config.toml
model = "contrastive audio-text model"
dataset = "synthesized solo parts of chorales (CocoChorales)"
train_examples = 39062
n_mels = 64
hop_length = 320
input = "log_mel"
spec_augment = true
win_length = 400
tokenizer = "word"
vocab_size = 56
loss = "sigmoid"
embed_dim = 384
encoder_arch = "efficientnet"
encoder_norm = "batchnorm"
encoder_activation = "hardswish"
encoder_channel_attention = "se"
encoder_drop_path = 0.05
encoder_depths = [3, 3, 3]
encoder_kernel_size = 5
encoder_stem = "deep"
encoder_expansion = 4
encoder_widths = [16, 24, 48]
text_encoder_causal = false
text_encoder_width = 320
text_encoder_layers = 12
text_encoder_norm = "layernorm"
text_encoder_norm_position = "pre"
text_encoder_activation = "relu"
text_encoder_mlp_ratio = 4
text_encoder_head_dim = 32
text_encoder_fused_qkv = true
text_encoder_bias = "all"
text_encoder_qk_norm = false
text_encoder_parallel_block = false
text_encoder_inner_norm = false
text_encoder_positions = "learned"
init = "kaiming_normal"
residual_init = "scaled_by_depth"
optimizer = "soap"
beta2 = 0.99
learning_rate = 0.0011
beta1 = 0.95
shampoo_beta = 0.95
eps = 1e-08
precondition_frequency = 32
max_precond_dim = 512
one_sided = true
adamw_lr_other_params = 0.00073
max_steps = 4000
batch_size = 128
epochs = 13.1
lr_schedule = "cosine"
final_lr_fraction = 0
warmup_steps = 200
weight_decay = 0.2
adamw_weight_decay_other_params = 0.01
Rows from block 5 of the text encoder, named by matrix and row number. Each number is 200 + 40 x the weight over its row's rms, rounded and kept within 0 to 999. All counts start at 0. After the name is the row's rms in percent of the matrix's.
# fc2: MLP down (text_encoder.blocks.5.mlp.fc2.weight, 320x1280), inputs 793-853
fc2.62,103,126,213,167,167,197,117,186,176,253,180,147,212,246,242,218,163,148,219,156,185,196,162,217,150,248,157,178,155,131,145,140,264,231,183,168,220,121,148,156,154,179,211,248,215,129,194,232,180,177,257,187,185,285,206,193,195,153,201,215,246,142
fc2.63,099,200,270,202,177,189,280,200,199,166,171,175,236,170,210,223,241,198,166,190,204,184,162,204,259,164,148,234,181,242,237,202,221,160,273,243,142,184,183,205,160,233,124,194,230,227,218,236,225,198,163,190,217,195,186,265,195,183,203,151,253,167
fc2.64,083,243,213,254,154,156,215,200,244,234,143,145,201,174,160,264,193,295,219,284,245,229,260,182,190,141,197,198,208,265,233,110,210,232,161,210,187,126,207,232,186,166,191,156,296,212,204,164,200,263,140,210,225,210,162,183,198,130,177,141,223,204
fc2.65,100,211,215,257,151,167,160,177,206,171,231,244,252,155,214,228,268,162,187,150,151,198,182,135,161,211,263,199,204,204,230,218,149,160,188,58,202,179,286,154,165,189,258,203,185,269,224,185,213,213,143,248,193,179,261,201,192,247,255,170,208,217
fc2.66,103,185,245,217,256,202,236,250,185,242,212,194,213,181,244,175,212,227,194,224,248,156,282,192,183,175,200,263,150,160,228,214,143,296,230,233,159,222,217,248,279,228,258,225,213,208,224,197,134,210,220,235,239,210,247,209,223,242,225,214,218,184
fc2.67,099,134,200,273,207,178,219,192,153,245,294,200,252,128,186,239,188,143,199,174,212,152,199,180,171,185,196,108,181,225,161,172,122,246,211,200,178,190,219,184,217,206,142,124,209,203,188,141,177,187,135,158,212,189,190,182,261,229,218,168,161,222
fc2.68,091,258,325,174,101,215,190,244,264,203,196,136,114,208,191,196,185,195,252,208,199,202,184,226,197,195,213,202,181,215,191,131,237,286,161,178,175,132,272,173,206,195,264,180,235,160,185,263,213,166,157,189,259,184,194,157,196,257,189,260,182,159
fc2.69,102,225,183,152,145,219,111,192,137,210,195,256,227,168,168,163,169,224,199,186,238,186,204,204,84,186,189,178,311,105,227,133,261,224,241,218,231,197,152,123,199,166,274,248,155,147,172,201,199,222,170,176,211,244,162,249,289,227,183,244,275,158
fc2.70,091,110,147,160,258,205,186,197,219,169,267,161,199,160,196,205,188,141,162,203,324,183,174,252,234,159,236,159,142,166,158,190,185,212,247,206,154,189,205,178,225,158,212,194,225,203,232,170,201,213,176,173,211,188,238,168,227,201,167,239,239,206
fc2.71,105,141,242,182,188,152,177,189,188,234,188,242,231,197,205,225,157,139,170,198,124,178,154,184,210,204,170,214,270,141,155,148,204,217,201,249,179,223,234,129,162,183,185,213,208,161,178,219,159,206,153,191,168,163,150,188,160,152,194,193,223,203
fc2.72,092,216,218,279,176,134,198,269,147,235,131,202,187,223,268,184,201,227,327,216,206,171,254,131,190,241,270,177,178,204,213,183,227,236,204,279,157,266,178,250,221,221,275,200,201,173,206,238,222,251,232,210,180,306,204,166,250,210,260,164,213,223
fc2.73,101,208,154,188,148,132,199,166,238,178,176,278,210,156,133,239,185,219,230,194,205,236,121,181,164,245,203,222,249,170,215,196,296,157,227,215,263,246,178,235,210,242,193,252,224,181,204,201,189,195,182,222,286,193,230,293,248,193,246,235,249,152
fc2.74,107,262,190,207,217,222,164,232,237,256,212,219,220,199,228,202,195,194,177,220,277,212,151,194,218,290,248,250,175,175,186,194,221,201,196,205,214,240,241,250,236,273,190,196,270,276,229,201,176,159,293,230,251,215,231,220,192,157,187,167,223,224
fc2.75,092,202,130,232,212,223,147,215,218,207,226,202,208,256,191,266,165,219,175,154,229,155,196,232,192,199,182,180,204,152,144,175,138,154,178,196,171,267,216,180,218,190,188,198,125,149,178,218,215,184,237,201,115,260,194,242,216,108,169,228,202,210
fc2.76,097,222,221,235,235,209,175,219,306,169,220,183,217,195,214,201,180,243,180,177,201,240,215,236,133,228,222,171,165,223,266,219,241,164,208,204,244,141,209,192,189,138,97,136,211,259,227,154,178,157,149,191,243,150,253,126,193,180,157,171,117,350
fc2.77,095,231,171,308,176,217,219,225,148,230,262,175,214,166,222,219,178,240,227,189,131,187,199,200,210,256,223,237,191,148,176,216,164,190,167,210,187,147,218,249,219,162,137,219,228,208,202,219,231,206,172,136,234,149,247,172,194,237,190,192,258,285
fc2.78,092,224,219,193,186,220,200,204,211,277,243,246,154,148,219,208,242,258,204,209,170,191,228,146,314,180,197,166,245,180,187,241,227,214,231,277,249,249,214,206,237,192,169,201,235,254,180,192,222,228,156,262,194,139,257,244,240,224,245,181,251,218
fc2.79,100,225,262,210,125,214,201,146,263,214,236,189,177,241,228,166,189,218,155,200,181,166,257,255,115,142,213,127,209,136,205,256,185,263,133,213,199,215,124,154,201,215,235,169,243,171,226,206,167,200,161,184,70,187,145,278,86,230,190,247,156,221
fc2.80,091,195,156,126,88,203,216,147,188,243,156,224,231,232,220,227,223,183,167,177,187,130,251,197,250,181,148,144,155,169,207,283,226,248,209,120,195,262,249,224,177,241,181,184,179,201,149,260,242,214,230,176,153,242,177,204,278,181,238,212,225,106
fc2.81,095,161,179,229,241,109,189,236,214,205,209,206,266,197,165,194,190,111,176,233,172,165,239,224,206,207,191,190,221,223,174,181,138,268,208,226,220,202,138,220,180,170,163,249,155,153,156,220,199,202,201,182,152,226,149,235,166,214,206,232,233,216
fc2.82,106,208,150,222,214,209,216,208,196,171,159,178,286,232,212,239,194,151,179,148,159,220,198,217,195,184,167,155,133,211,204,202,193,119,196,144,170,181,204,167,100,208,173,189,209,202,201,163,226,150,224,161,180,206,260,226,202,140,149,170,144,183
fc2.83,102,201,213,261,250,184,138,210,229,177,120,161,152,188,196,173,173,176,147,138,169,197,206,264,204,210,159,244,167,170,153,190,182,144,134,160,189,190,189,189,124,190,112,182,142,220,174,171,242,147,243,192,105,201,173,174,156,177,197,184,125,163
fc2.84,107,205,240,240,164,228,201,280,235,266,175,188,151,258,228,213,244,189,126,213,256,199,193,248,184,201,210,187,232,234,252,280,267,193,167,237,205,232,205,168,179,111,251,207,225,203,243,222,238,210,178,217,189,212,178,172,218,220,190,311,187,246
fc2.85,097,155,196,125,185,224,143,68,152,235,209,205,224,256,198,160,177,217,133,177,234,171,180,217,146,218,225,174,230,110,209,128,180,217,228,176,219,179,137,166,185,185,259,189,204,182,224,172,132,152,187,168,197,233,218,230,159,148,123,194,226,215
fc2.86,087,262,160,229,154,195,215,190,112,168,81,134,211,179,232,224,126,231,281,134,188,142,222,200,266,169,167,149,210,113,227,254,236,224,195,212,149,216,129,241,299,193,225,190,230,192,140,202,192,292,249,215,255,215,208,210,255,167,271,139,234,157
fc2.87,109,184,252,249,289,219,267,165,162,258,243,275,256,194,222,255,234,153,176,176,173,216,146,207,171,209,221,256,267,245,161,239,191,194,223,178,153,199,201,231,229,242,211,191,228,256,246,209,218,213,207,213,259,261,210,176,226,236,231,232,199,209
fc2.88,104,158,112,170,160,134,143,223,162,242,194,164,265,196,259,208,186,84,124,168,261,162,239,246,185,212,231,166,220,220,167,190,127,209,180,225,163,266,183,120,240,181,224,195,192,227,229,211,210,191,189,175,154,180,146,190,185,193,284,288,176,171
fc2.89,103,236,213,226,187,179,224,244,154,192,213,198,143,207,190,226,221,238,136,230,235,213,219,169,250,201,225,191,257,254,191,250,133,185,259,171,199,176,144,205,258,218,207,176,225,263,259,222,255,177,175,218,279,173,173,186,229,269,216,65,237,260
fc2.90,105,255,133,186,246,280,224,252,246,175,147,170,226,193,228,254,262,248,218,208,137,197,200,275,200,239,234,226,218,146,220,222,288,250,181,225,217,247,268,144,235,234,175,184,144,206,215,218,197,263,192,274,281,193,237,223,194,289,221,249,218,179
fc2.91,094,165,200,183,238,121,215,192,125,164,172,159,189,227,209,183,215,187,173,207,184,213,153,217,288,205,157,158,259,256,224,178,168,166,166,255,149,179,224,216,117,189,184,203,190,153,226,221,246,175,218,223,140,177,132,184,260,180,271,200,168,254
fc2.92,098,170,237,166,269,177,248,219,207,205,261,231,169,223,230,208,225,223,215,223,247,230,99,225,136,169,283,222,248,191,164,205,198,193,199,222,173,188,220,100,133,166,135,115,271,179,157,191,195,171,177,185,198,184,243,208,158,202,222,199,129,261
fc2.93,098,211,168,167,175,198,166,198,209,220,168,216,213,223,260,243,242,185,199,147,255,182,213,266,214,265,194,240,210,219,228,200,232,234,249,239,302,182,229,195,256,211,184,189,255,201,202,232,189,165,188,269,257,191,214,212,157,176,244,171,215,177
fc2.94,096,217,203,206,242,187,250,199,204,235,196,214,221,159,312,238,190,186,263,226,277,165,119,236,146,159,234,266,189,218,204,201,201,216,207,238,190,212,219,182,245,203,173,186,180,297,207,175,227,202,208,217,219,208,167,187,260,193,178,212,206,118
fc2.95,090,186,168,155,156,128,197,218,216,143,140,227,153,212,147,135,193,81,154,127,130,238,228,219,265,166,187,200,226,222,230,129,249,179,242,259,206,130,165,201,155,119,99,196,211,175,203,161,215,210,148,197,217,220,225,155,199,133,218,219,183,246
fc2.96,100,203,187,93,209,157,188,183,173,198,169,181,169,170,175,219,155,134,213,183,156,227,196,160,129,151,180,223,217,164,154,180,174,164,190,245,220,210,204,224,221,222,186,151,155,148,129,230,149,196,186,174,239,163,186,173,226,225,212,134,215,176
fc2.97,090,223,178,170,204,261,208,158,205,256,152,246,249,207,215,145,249,245,212,159,141,181,248,178,215,253,241,219,163,137,206,197,230,265,176,155,163,213,174,183,208,257,232,199,155,200,204,172,108,154,219,263,191,213,236,167,137,258,239,164,154,182
fc2.98,101,147,247,172,113,152,244,157,223,221,169,182,213,200,218,211,195,266,146,206,172,203,258,167,211,237,198,175,246,192,156,213,158,195,166,151,184,152,227,194,210,203,156,165,129,201,197,206,230,159,183,143,200,90,192,211,247,159,183,150,237,222
fc2.99,097,257,183,219,193,153,104,141,187,218,185,167,193,208,198,172,239,321,228,236,249,191,178,302,260,185,194,221,166,194,246,207,256,202,137,179,240,267,242,147,236,146,200,208,229,246,186,165,241,210,249,242,277,199,265,187,208,208,300,290,189,191
fc2.100,092,219,183,191,174,222,265,152,194,116,218,212,263,283,173,180,170,121,230,211,221,272,199,258,208,178,196,189,190,252,236,189,222,179,188,230,236,226,230,240,223,242,189,183,227,223,195,170,249,218,226,208,162,136,187,209,214,105,231,251,223,145
fc2.101,099,214,232,246,243,159,233,170,178,185,103,173,144,197,209,185,187,229,127,180,236,150,285,147,249,153,222,189,161,160,192,214,150,169,201,196,224,218,141,206,277,120,306,143,235,225,187,217,214,241,212,194,272,218,212,161,247,210,177,182,267,199
fc2.102,098,241,287,195,192,146,215,217,197,212,222,205,165,140,208,249,234,212,194,187,213,182,193,215,192,243,160,232,226,218,302,226,226,154,231,206,139,210,210,218,197,251,207,241,205,207,257,171,213,244,183,171,249,177,175,232,237,197,256,211,260,216
fc2.103,095,179,165,171,215,226,313,225,177,158,268,217,122,259,166,211,116,208,214,220,218,201,180,178,184,152,237,248,139,163,215,210,176,156,173,241,204,200,209,198,126,159,225,181,212,191,195,186,191,171,162,245,132,180,180,89,217,158,194,240,212,218
fc2.104,095,261,207,168,177,129,177,186,98,216,203,181,174,219,213,185,216,196,228,147,196,183,213,232,228,231,273,273,245,245,110,229,212,294,189,198,155,179,209,214,227,212,200,229,277,267,176,186,198,170,255,308,256,293,200,183,186,207,236,180,223,109
fc2.105,096,223,228,283,229,196,204,246,218,240,309,286,135,162,159,182,183,229,233,189,254,178,227,166,236,83,234,178,170,220,251,191,184,188,204,210,90,205,241,171,133,229,249,192,153,150,214,169,270,251,169,176,124,257,233,207,192,248,202,150,205,226
fc2.106,113,204,234,158,194,159,185,252,254,214,180,164,170,167,193,206,241,293,203,182,150,158,262,249,190,236,218,249,205,244,232,220,243,226,191,242,242,182,271,180,155,154,192,283,242,154,165,160,220,205,212,251,147,159,152,163,131,213,199,189,217,184
fc2.107,100,220,228,219,179,229,194,256,207,285,177,165,219,162,202,189,202,282,255,233,165,238,241,245,170,196,272,157,200,202,264,207,229,194,244,192,252,220,208,233,183,181,199,266,225,218,173,226,217,245,240,185,201,91,293,208,219,209,177,238,272,213
fc2.108,088,287,241,149,112,213,172,217,142,159,270,225,189,169,229,210,197,207,210,220,158,259,217,142,230,178,187,248,126,94,195,247,179,226,237,205,167,203,230,256,239,238,237,204,193,281,199,227,178,210,240,246,142,225,269,249,224,232,150,155,247,195
fc2.109,098,250,225,225,249,257,218,190,240,185,226,192,164,209,247,185,197,258,237,123,152,210,333,178,235,269,244,238,240,219,192,189,182,213,215,228,231,179,271,238,189,236,266,220,211,227,279,275,242,186,187,233,249,197,162,206,220,241,197,174,271,190
fc2.110,093,257,105,158,184,131,136,306,156,184,238,211,241,156,113,160,168,170,202,189,226,206,283,204,261,167,213,232,185,237,160,159,218,165,151,187,223,186,257,176,248,165,238,155,147,145,182,182,286,165,158,229,236,192,226,230,282,269,183,201,261,185
fc2.111,101,200,233,176,237,253,193,212,231,174,225,281,197,209,192,199,217,217,198,279,161,169,218,269,223,193,182,205,177,243,216,203,199,284,245,158,159,237,166,144,127,211,189,218,276,244,229,181,124,202,202,229,223,160,171,226,140,216,256,210,149,208
fc2.112,096,176,222,188,127,192,216,220,169,228,153,185,145,128,223,200,225,179,162,140,237,222,246,163,155,175,189,199,174,189,228,176,189,179,218,208,212,149,190,197,213,176,177,181,234,186,218,157,209,236,171,200,171,131,183,163,162,165,193,217,194,173
fc2.113,097,213,218,142,205,192,192,174,185,222,244,160,200,198,261,194,203,175,259,272,261,174,156,197,228,292,203,207,201,207,245,226,219,123,196,286,209,269,187,194,217,229,205,174,252,262,217,221,197,154,241,225,210,188,296,177,212,235,220,171,181,200
fc2.114,099,223,222,215,210,211,185,196,179,187,246,269,264,139,224,234,213,209,127,298,252,205,185,193,186,193,189,213,240,86,265,185,205,222,258,205,215,241,249,180,248,184,224,230,230,225,273,212,178,149,163,190,312,243,223,200,175,199,162,216,232,152
fc2.115,098,189,188,217,196,147,200,193,135,186,207,134,184,210,248,177,232,254,160,252,251,205,228,176,75,207,244,161,243,151,212,252,196,129,143,155,251,224,253,161,187,160,196,183,201,166,222,193,208,181,173,200,178,137,197,109,128,228,198,153,128,194
fc2.116,099,267,162,231,167,198,218,229,178,166,232,222,262,214,185,199,189,183,161,231,271,240,201,203,217,202,166,235,241,223,258,273,192,184,191,171,198,220,228,208,229,189,240,223,236,207,249,218,258,262,195,248,233,223,165,261,256,245,124,196,255,200
fc2.117,101,220,309,238,248,255,215,154,179,194,277,194,211,201,250,230,219,179,318,253,297,217,169,234,237,248,211,224,266,194,247,163,244,192,246,266,248,203,216,207,241,164,193,268,215,185,302,195,278,226,193,232,210,175,254,229,304,207,191,232,229,172
fc2.118,104,163,252,194,130,237,229,243,210,216,232,182,271,214,187,229,191,250,223,229,174,235,244,224,189,187,176,196,173,225,177,214,196,257,229,236,227,228,162,269,213,139,213,208,197,183,244,203,269,232,231,204,215,142,226,149,176,179,185,204,223,227
fc2.119,090,157,215,208,224,207,227,232,280,213,177,166,187,279,208,215,185,165,193,180,154,212,214,231,203,236,215,214,239,200,169,133,197,314,253,200,189,154,204,238,150,199,266,165,233,169,179,165,227,196,169,237,187,255,268,225,164,166,231,254,215,210
fc2.120,109,223,257,152,137,118,204,187,122,164,187,197,185,232,164,181,211,222,153,168,152,132,180,122,156,229,175,207,231,137,158,223,138,132,147,192,147,152,168,249,231,193,249,260,188,159,168,169,191,145,155,173,199,177,210,253,160,167,215,223,167,120
fc2.121,096,290,171,141,202,196,216,231,194,252,193,190,177,248,180,227,180,219,272,192,174,206,233,259,200,212,152,214,192,171,208,193,159,250,170,165,174,176,129,234,267,149,258,203,233,176,135,207,135,229,212,173,183,131,157,244,269,234,170,170,211,116
fc2.122,132,228,194,251,240,189,238,238,190,213,187,207,235,196,214,253,217,217,231,253,248,229,201,247,261,249,216,195,164,238,244,179,205,240,230,297,210,238,219,245,189,220,252,213,241,246,245,252,250,243,204,213,222,237,210,224,216,219,242,254,242,209
fc2.123,092,252,219,218,254,188,135,173,185,233,204,200,119,171,187,248,229,178,223,231,229,228,176,197,189,208,235,228,231,210,189,250,143,233,198,168,308,195,219,270,128,224,153,170,229,252,202,228,227,221,200,252,224,200,228,162,204,215,153,190,172,122
fc2.124,109,215,111,180,270,193,173,219,291,92,174,254,243,230,190,182,234,184,145,174,233,148,242,238,208,205,188,188,205,248,179,224,224,211,268,124,203,214,175,211,158,243,115,210,201,210,148,150,217,234,207,206,169,275,149,258,265,190,261,202,152,123
fc2.125,099,230,203,179,185,169,151,264,174,239,207,137,188,229,181,216,219,223,211,189,210,190,208,245,172,229,210,185,198,229,249,187,215,240,185,196,219,213,136,149,189,164,167,190,193,171,240,159,212,212,81,229,208,206,153,88,203,206,250,199,146,179
fc2.126,102,204,173,216,165,196,172,208,232,257,137,142,170,164,139,74,217,287,125,207,128,206,218,261,259,208,176,177,148,221,238,142,208,191,178,116,173,254,268,135,228,245,143,154,168,256,227,231,248,168,193,191,209,185,201,195,227,206,260,172,167,241
fc2.127,106,173,115,139,133,183,214,214,138,179,266,220,272,176,159,185,218,140,252,225,185,179,285,232,180,228,211,197,134,211,178,210,118,215,181,147,198,187,204,169,233,175,215,150,172,183,147,171,200,189,159,142,214,223,265,177,220,261,181,144,218,207
fc2.128,097,261,315,191,174,212,227,181,201,177,226,186,251,264,251,208,199,158,194,121,189,195,267,188,209,157,189,237,192,202,198,257,138,244,258,170,199,148,132,239,233,183,299,220,239,186,261,182,180,225,199,170,209,251,230,271,200,169,214,190,234,145
fc2.129,102,309,169,161,244,215,197,207,260,236,254,200,198,179,197,200,230,233,171,213,183,186,169,200,155,188,255,217,240,139,205,179,221,196,194,166,263,201,248,239,183,153,111,200,190,182,160,192,230,107,203,204,152,191,171,180,146,142,213,195,157,201
fc2.130,106,196,204,188,159,157,172,185,145,164,173,147,243,192,153,132,210,184,220,233,109,180,204,191,243,202,190,176,219,213,207,223,254,258,153,184,274,242,185,198,213,190,165,192,209,247,275,174,212,164,183,236,166,177,250,161,192,196,282,253,156,211
fc2.131,092,185,242,165,207,170,274,196,140,172,226,195,244,156,227,169,137,195,248,254,263,212,237,180,191,212,167,223,185,135,191,210,187,217,169,226,199,238,204,190,230,158,209,158,178,243,185,168,177,194,204,209,200,138,257,223,248,177,204,206,214,170
fc2.132,092,189,248,180,213,224,177,187,264,189,202,215,202,230,175,195,197,221,221,254,214,144,241,144,208,249,129,150,187,156,127,143,281,213,161,226,238,213,161,158,72,252,201,270,168,195,192,217,149,250,234,244,217,227,215,138,180,208,241,210,190,187
fc2.133,109,270,137,233,220,219,255,214,235,181,304,192,171,288,225,213,241,181,249,243,265,213,255,210,200,248,282,204,251,281,257,246,172,166,214,204,237,185,212,193,194,220,250,160,242,184,228,244,161,285,202,202,175,229,238,157,226,243,207,210,168,257
fc2.134,106,209,257,278,218,227,235,223,248,158,210,173,232,279,222,233,249,234,237,243,227,190,273,218,204,210,202,125,156,146,217,234,284,217,202,199,227,235,201,223,139,140,164,213,242,245,183,115,208,190,210,260,230,167,229,139,149,280,256,242,139,182
fc2.135,106,171,260,258,242,236,256,280,216,203,207,182,247,220,282,263,226,206,142,248,274,216,260,210,159,262,219,274,191,193,214,269,211,178,248,259,210,194,229,216,255,232,246,233,251,212,312,186,170,204,214,252,212,157,204,181,174,263,258,240,240,199
fc2.136,092,131,293,205,192,165,203,260,128,163,180,155,215,209,245,207,205,284,61,200,212,208,233,195,244,231,147,237,157,194,228,157,219,197,260,186,172,184,224,179,176,243,193,193,191,247,160,244,156,128,164,193,260,185,163,228,170,222,162,197,278,188
fc2.137,101,185,176,178,221,226,232,133,267,171,158,217,164,150,182,163,173,266,138,179,163,165,227,208,181,198,161,170,146,209,163,155,257,154,217,200,219,227,222,241,140,151,111,183,179,190,139,171,165,169,186,183,178,133,186,198,135,168,193,185,142,219
fc2.138,092,181,231,177,177,156,233,229,247,181,181,168,212,209,206,263,152,215,147,267,179,203,188,147,239,263,152,196,180,212,236,150,213,150,292,236,227,266,250,97,187,189,179,205,189,178,200,222,163,216,179,171,200,196,139,224,190,142,166,250,254,173
fc2.139,090,207,193,200,194,189,211,162,215,188,186,255,205,288,175,156,147,222,165,207,198,155,219,239,223,173,128,268,190,223,156,171,240,249,203,200,154,180,243,195,128,145,221,258,233,164,185,157,234,161,239,139,174,227,204,139,179,131,206,220,195,185
fc2.140,096,207,165,160,151,231,178,227,206,262,144,206,157,176,268,177,145,217,231,147,184,241,238,167,219,177,164,126,205,129,209,144,247,269,199,203,194,168,220,177,171,152,122,176,191,185,161,195,136,169,199,201,196,132,254,165,188,227,145,190,171,248
fc2.141,101,250,150,159,231,253,193,201,176,238,225,162,217,229,227,176,218,141,256,145,200,215,233,189,226,157,212,175,181,101,219,230,270,277,146,189,165,192,205,247,267,216,206,184,236,154,186,195,165,212,153,259,195,196,202,122,166,244,239,224,126,223
fc2.142,094,162,133,165,193,144,125,163,108,220,218,194,126,194,199,136,204,216,222,225,251,205,155,197,194,207,170,182,196,216,181,205,202,155,183,169,220,195,157,183,185,172,175,186,155,166,183,172,188,193,192,153,241,157,214,233,271,154,196,83,164,216
fc2.143,099,210,192,186,206,209,208,235,161,173,239,173,263,174,259,255,233,190,82,237,154,154,224,241,159,217,242,189,194,191,182,268,195,200,244,216,194,213,118,189,243,140,195,243,250,202,266,213,177,219,229,204,219,192,205,277,232,231,175,267,237,213
fc2.144,096,165,212,211,192,220,177,181,174,211,181,173,182,162,204,189,140,182,198,198,229,229,212,115,247,183,142,208,242,158,203,145,250,221,206,176,212,224,225,177,173,209,176,163,259,178,202,220,252,209,179,202,146,209,87,182,217,167,191,166,241,155
fc2.145,118,105,167,179,151,180,159,144,179,145,228,189,199,162,189,176,220,162,136,171,182,185,142,218,136,205,162,204,169,139,185,170,235,126,148,171,136,173,211,192,140,224,121,202,231,180,191,136,167,166,201,169,212,121,171,201,195,138,245,215,243,214
fc2.146,113,193,242,246,241,244,238,218,204,222,251,200,212,222,224,206,267,222,268,229,240,258,190,277,136,233,220,185,239,179,229,242,277,197,273,210,243,274,253,194,188,241,183,224,282,177,257,177,208,245,207,269,157,199,172,188,246,242,183,225,191,243
fc2.147,110,188,168,207,188,149,178,138,180,136,200,193,160,159,160,159,153,164,161,150,184,198,197,211,255,156,216,211,204,152,167,116,140,177,201,264,175,202,188,129,226,161,157,187,227,219,259,233,243,176,172,169,277,193,203,236,171,202,197,177,199,182
fc2.148,107,200,199,253,198,215,179,259,280,140,180,233,171,235,190,162,179,192,164,214,284,229,177,229,180,191,191,226,201,241,269,187,245,161,245,240,233,212,212,210,162,228,188,182,179,226,238,216,240,217,198,224,253,281,241,211,252,215,258,241,230,237
fc2.149,095,236,215,230,228,197,294,257,247,259,192,234,255,171,213,236,199,214,225,229,177,219,197,196,263,162,283,247,227,253,179,203,244,277,218,197,212,192,196,229,186,232,247,207,266,192,253,201,131,232,187,216,152,224,233,176,167,228,279,217,178,176
fc2.150,109,178,90,206,210,249,178,202,211,213,183,164,209,242,161,137,166,135,144,137,128,138,195,176,222,233,213,121,187,189,94,148,235,266,179,254,189,183,160,126,155,107,172,244,183,185,196,218,248,171,140,186,130,208,184,166,175,124,173,227,184,226
fc2.151,092,203,247,149,219,235,246,219,202,199,214,215,201,283,191,146,190,219,181,243,185,184,235,199,168,179,205,215,204,185,191,176,219,169,180,187,261,191,171,277,188,209,174,189,267,113,150,204,166,239,217,229,192,177,188,184,177,110,242,180,171,212
fc2.152,111,230,247,205,213,182,175,241,233,255,224,260,222,210,188,246,204,249,188,268,250,242,143,227,220,212,194,250,239,317,196,192,236,206,243,280,180,251,233,159,190,151,226,258,222,175,204,190,222,209,219,275,168,189,125,217,212,195,233,244,269,216
fc2.153,095,154,176,221,244,162,222,197,135,193,163,189,204,179,175,227,215,140,178,229,178,159,207,151,150,205,210,218,272,158,199,248,203,180,191,193,196,226,228,169,235,175,231,261,215,186,225,238,232,237,193,183,239,224,178,232,178,167,262,126,157,184
fc2.154,101,217,190,224,328,217,182,234,186,182,188,203,201,209,218,229,178,215,278,221,232,207,266,243,190,246,271,244,158,122,223,209,256,227,197,201,200,304,177,234,191,212,193,207,165,247,250,199,201,266,184,251,223,228,290,208,234,231,220,221,244,203
fc2.155,097,190,286,202,180,160,177,177,185,228,175,156,179,161,226,174,193,147,230,164,178,178,135,96,198,182,227,154,164,166,177,184,203,202,170,244,201,264,116,254,107,222,198,253,210,247,138,211,166,214,239,180,167,203,301,217,142,161,206,278,135,231
fc2.156,097,196,121,141,216,261,132,249,210,197,225,193,202,167,149,192,183,183,120,210,190,118,175,260,215,187,208,219,137,194,223,181,224,233,257,315,239,181,133,192,222,229,161,195,234,207,205,218,209,158,238,202,239,183,207,217,234,148,130,143,251,211
fc2.157,114,209,245,180,179,189,192,220,195,252,223,191,190,214,203,216,282,189,183,249,172,249,195,236,249,285,225,213,250,292,184,223,224,266,213,235,248,208,168,246,228,247,183,247,251,223,192,227,177,210,265,250,256,247,115,259,180,185,278,222,216,196
fc2.158,099,211,185,217,178,232,254,232,211,179,239,216,158,237,198,188,218,189,222,184,199,190,194,191,232,246,215,169,231,219,202,251,224,161,170,248,199,263,231,254,299,266,231,271,141,178,209,250,249,182,263,182,240,250,241,195,242,216,168,161,208,273
fc2.159,102,228,133,246,200,201,168,199,176,257,229,197,187,210,199,217,234,235,219,162,290,222,253,257,210,241,239,163,215,243,218,194,221,215,128,160,205,170,232,154,193,181,256,223,213,177,217,214,207,190,164,160,192,258,128,191,216,259,178,195,204,247
fc2.160,108,201,261,196,207,230,305,254,215,247,227,270,276,163,297,213,220,227,173,172,230,173,136,260,146,206,230,225,232,256,219,244,229,188,178,195,220,157,251,248,192,270,88,159,117,206,201,146,238,173,259,213,161,161,257,215,170,171,224,143,144,224
fc2.161,094,183,216,221,243,131,200,232,149,208,237,164,190,162,182,238,216,252,192,223,183,251,155,180,207,260,180,160,170,121,229,153,155,153,196,185,187,214,207,176,174,231,276,271,202,186,212,207,173,186,210,176,103,138,156,233,283,178,231,156,270,183
fc2.162,097,189,163,191,202,226,218,173,139,163,234,205,204,247,124,233,215,121,247,190,257,226,250,193,209,173,185,129,183,223,171,169,191,257,189,268,187,164,204,176,190,115,247,205,204,125,225,197,190,250,166,187,194,157,197,158,221,222,197,142,139,126
fc2.163,101,149,224,114,191,181,199,194,211,190,179,158,210,152,237,184,154,190,198,204,209,200,196,169,218,173,162,241,199,162,237,130,235,225,252,197,188,173,236,147,248,155,180,172,166,180,214,233,224,198,157,164,203,133,179,230,224,188,153,165,245,142
fc2.164,097,263,190,222,222,228,196,196,244,209,277,284,149,195,237,201,204,261,276,172,222,248,159,175,180,229,255,246,241,236,217,202,217,193,195,196,223,150,228,112,194,215,219,132,219,257,225,208,296,262,137,187,207,211,247,213,211,214,184,192,128,182
fc2.165,099,220,161,222,268,141,197,170,214,241,194,258,252,145,212,204,165,215,124,193,261,227,209,196,146,228,153,251,192,215,178,185,145,110,256,205,217,196,179,182,166,218,174,149,171,190,184,159,212,190,177,220,224,149,221,220,205,122,248,178,183,113
fc2.166,103,194,204,250,237,180,166,161,184,213,204,241,246,215,187,232,214,219,175,195,224,252,236,303,207,247,244,231,180,203,206,197,219,210,229,161,185,201,249,108,203,218,228,288,161,167,224,202,217,211,173,173,192,196,207,180,233,190,241,228,244,243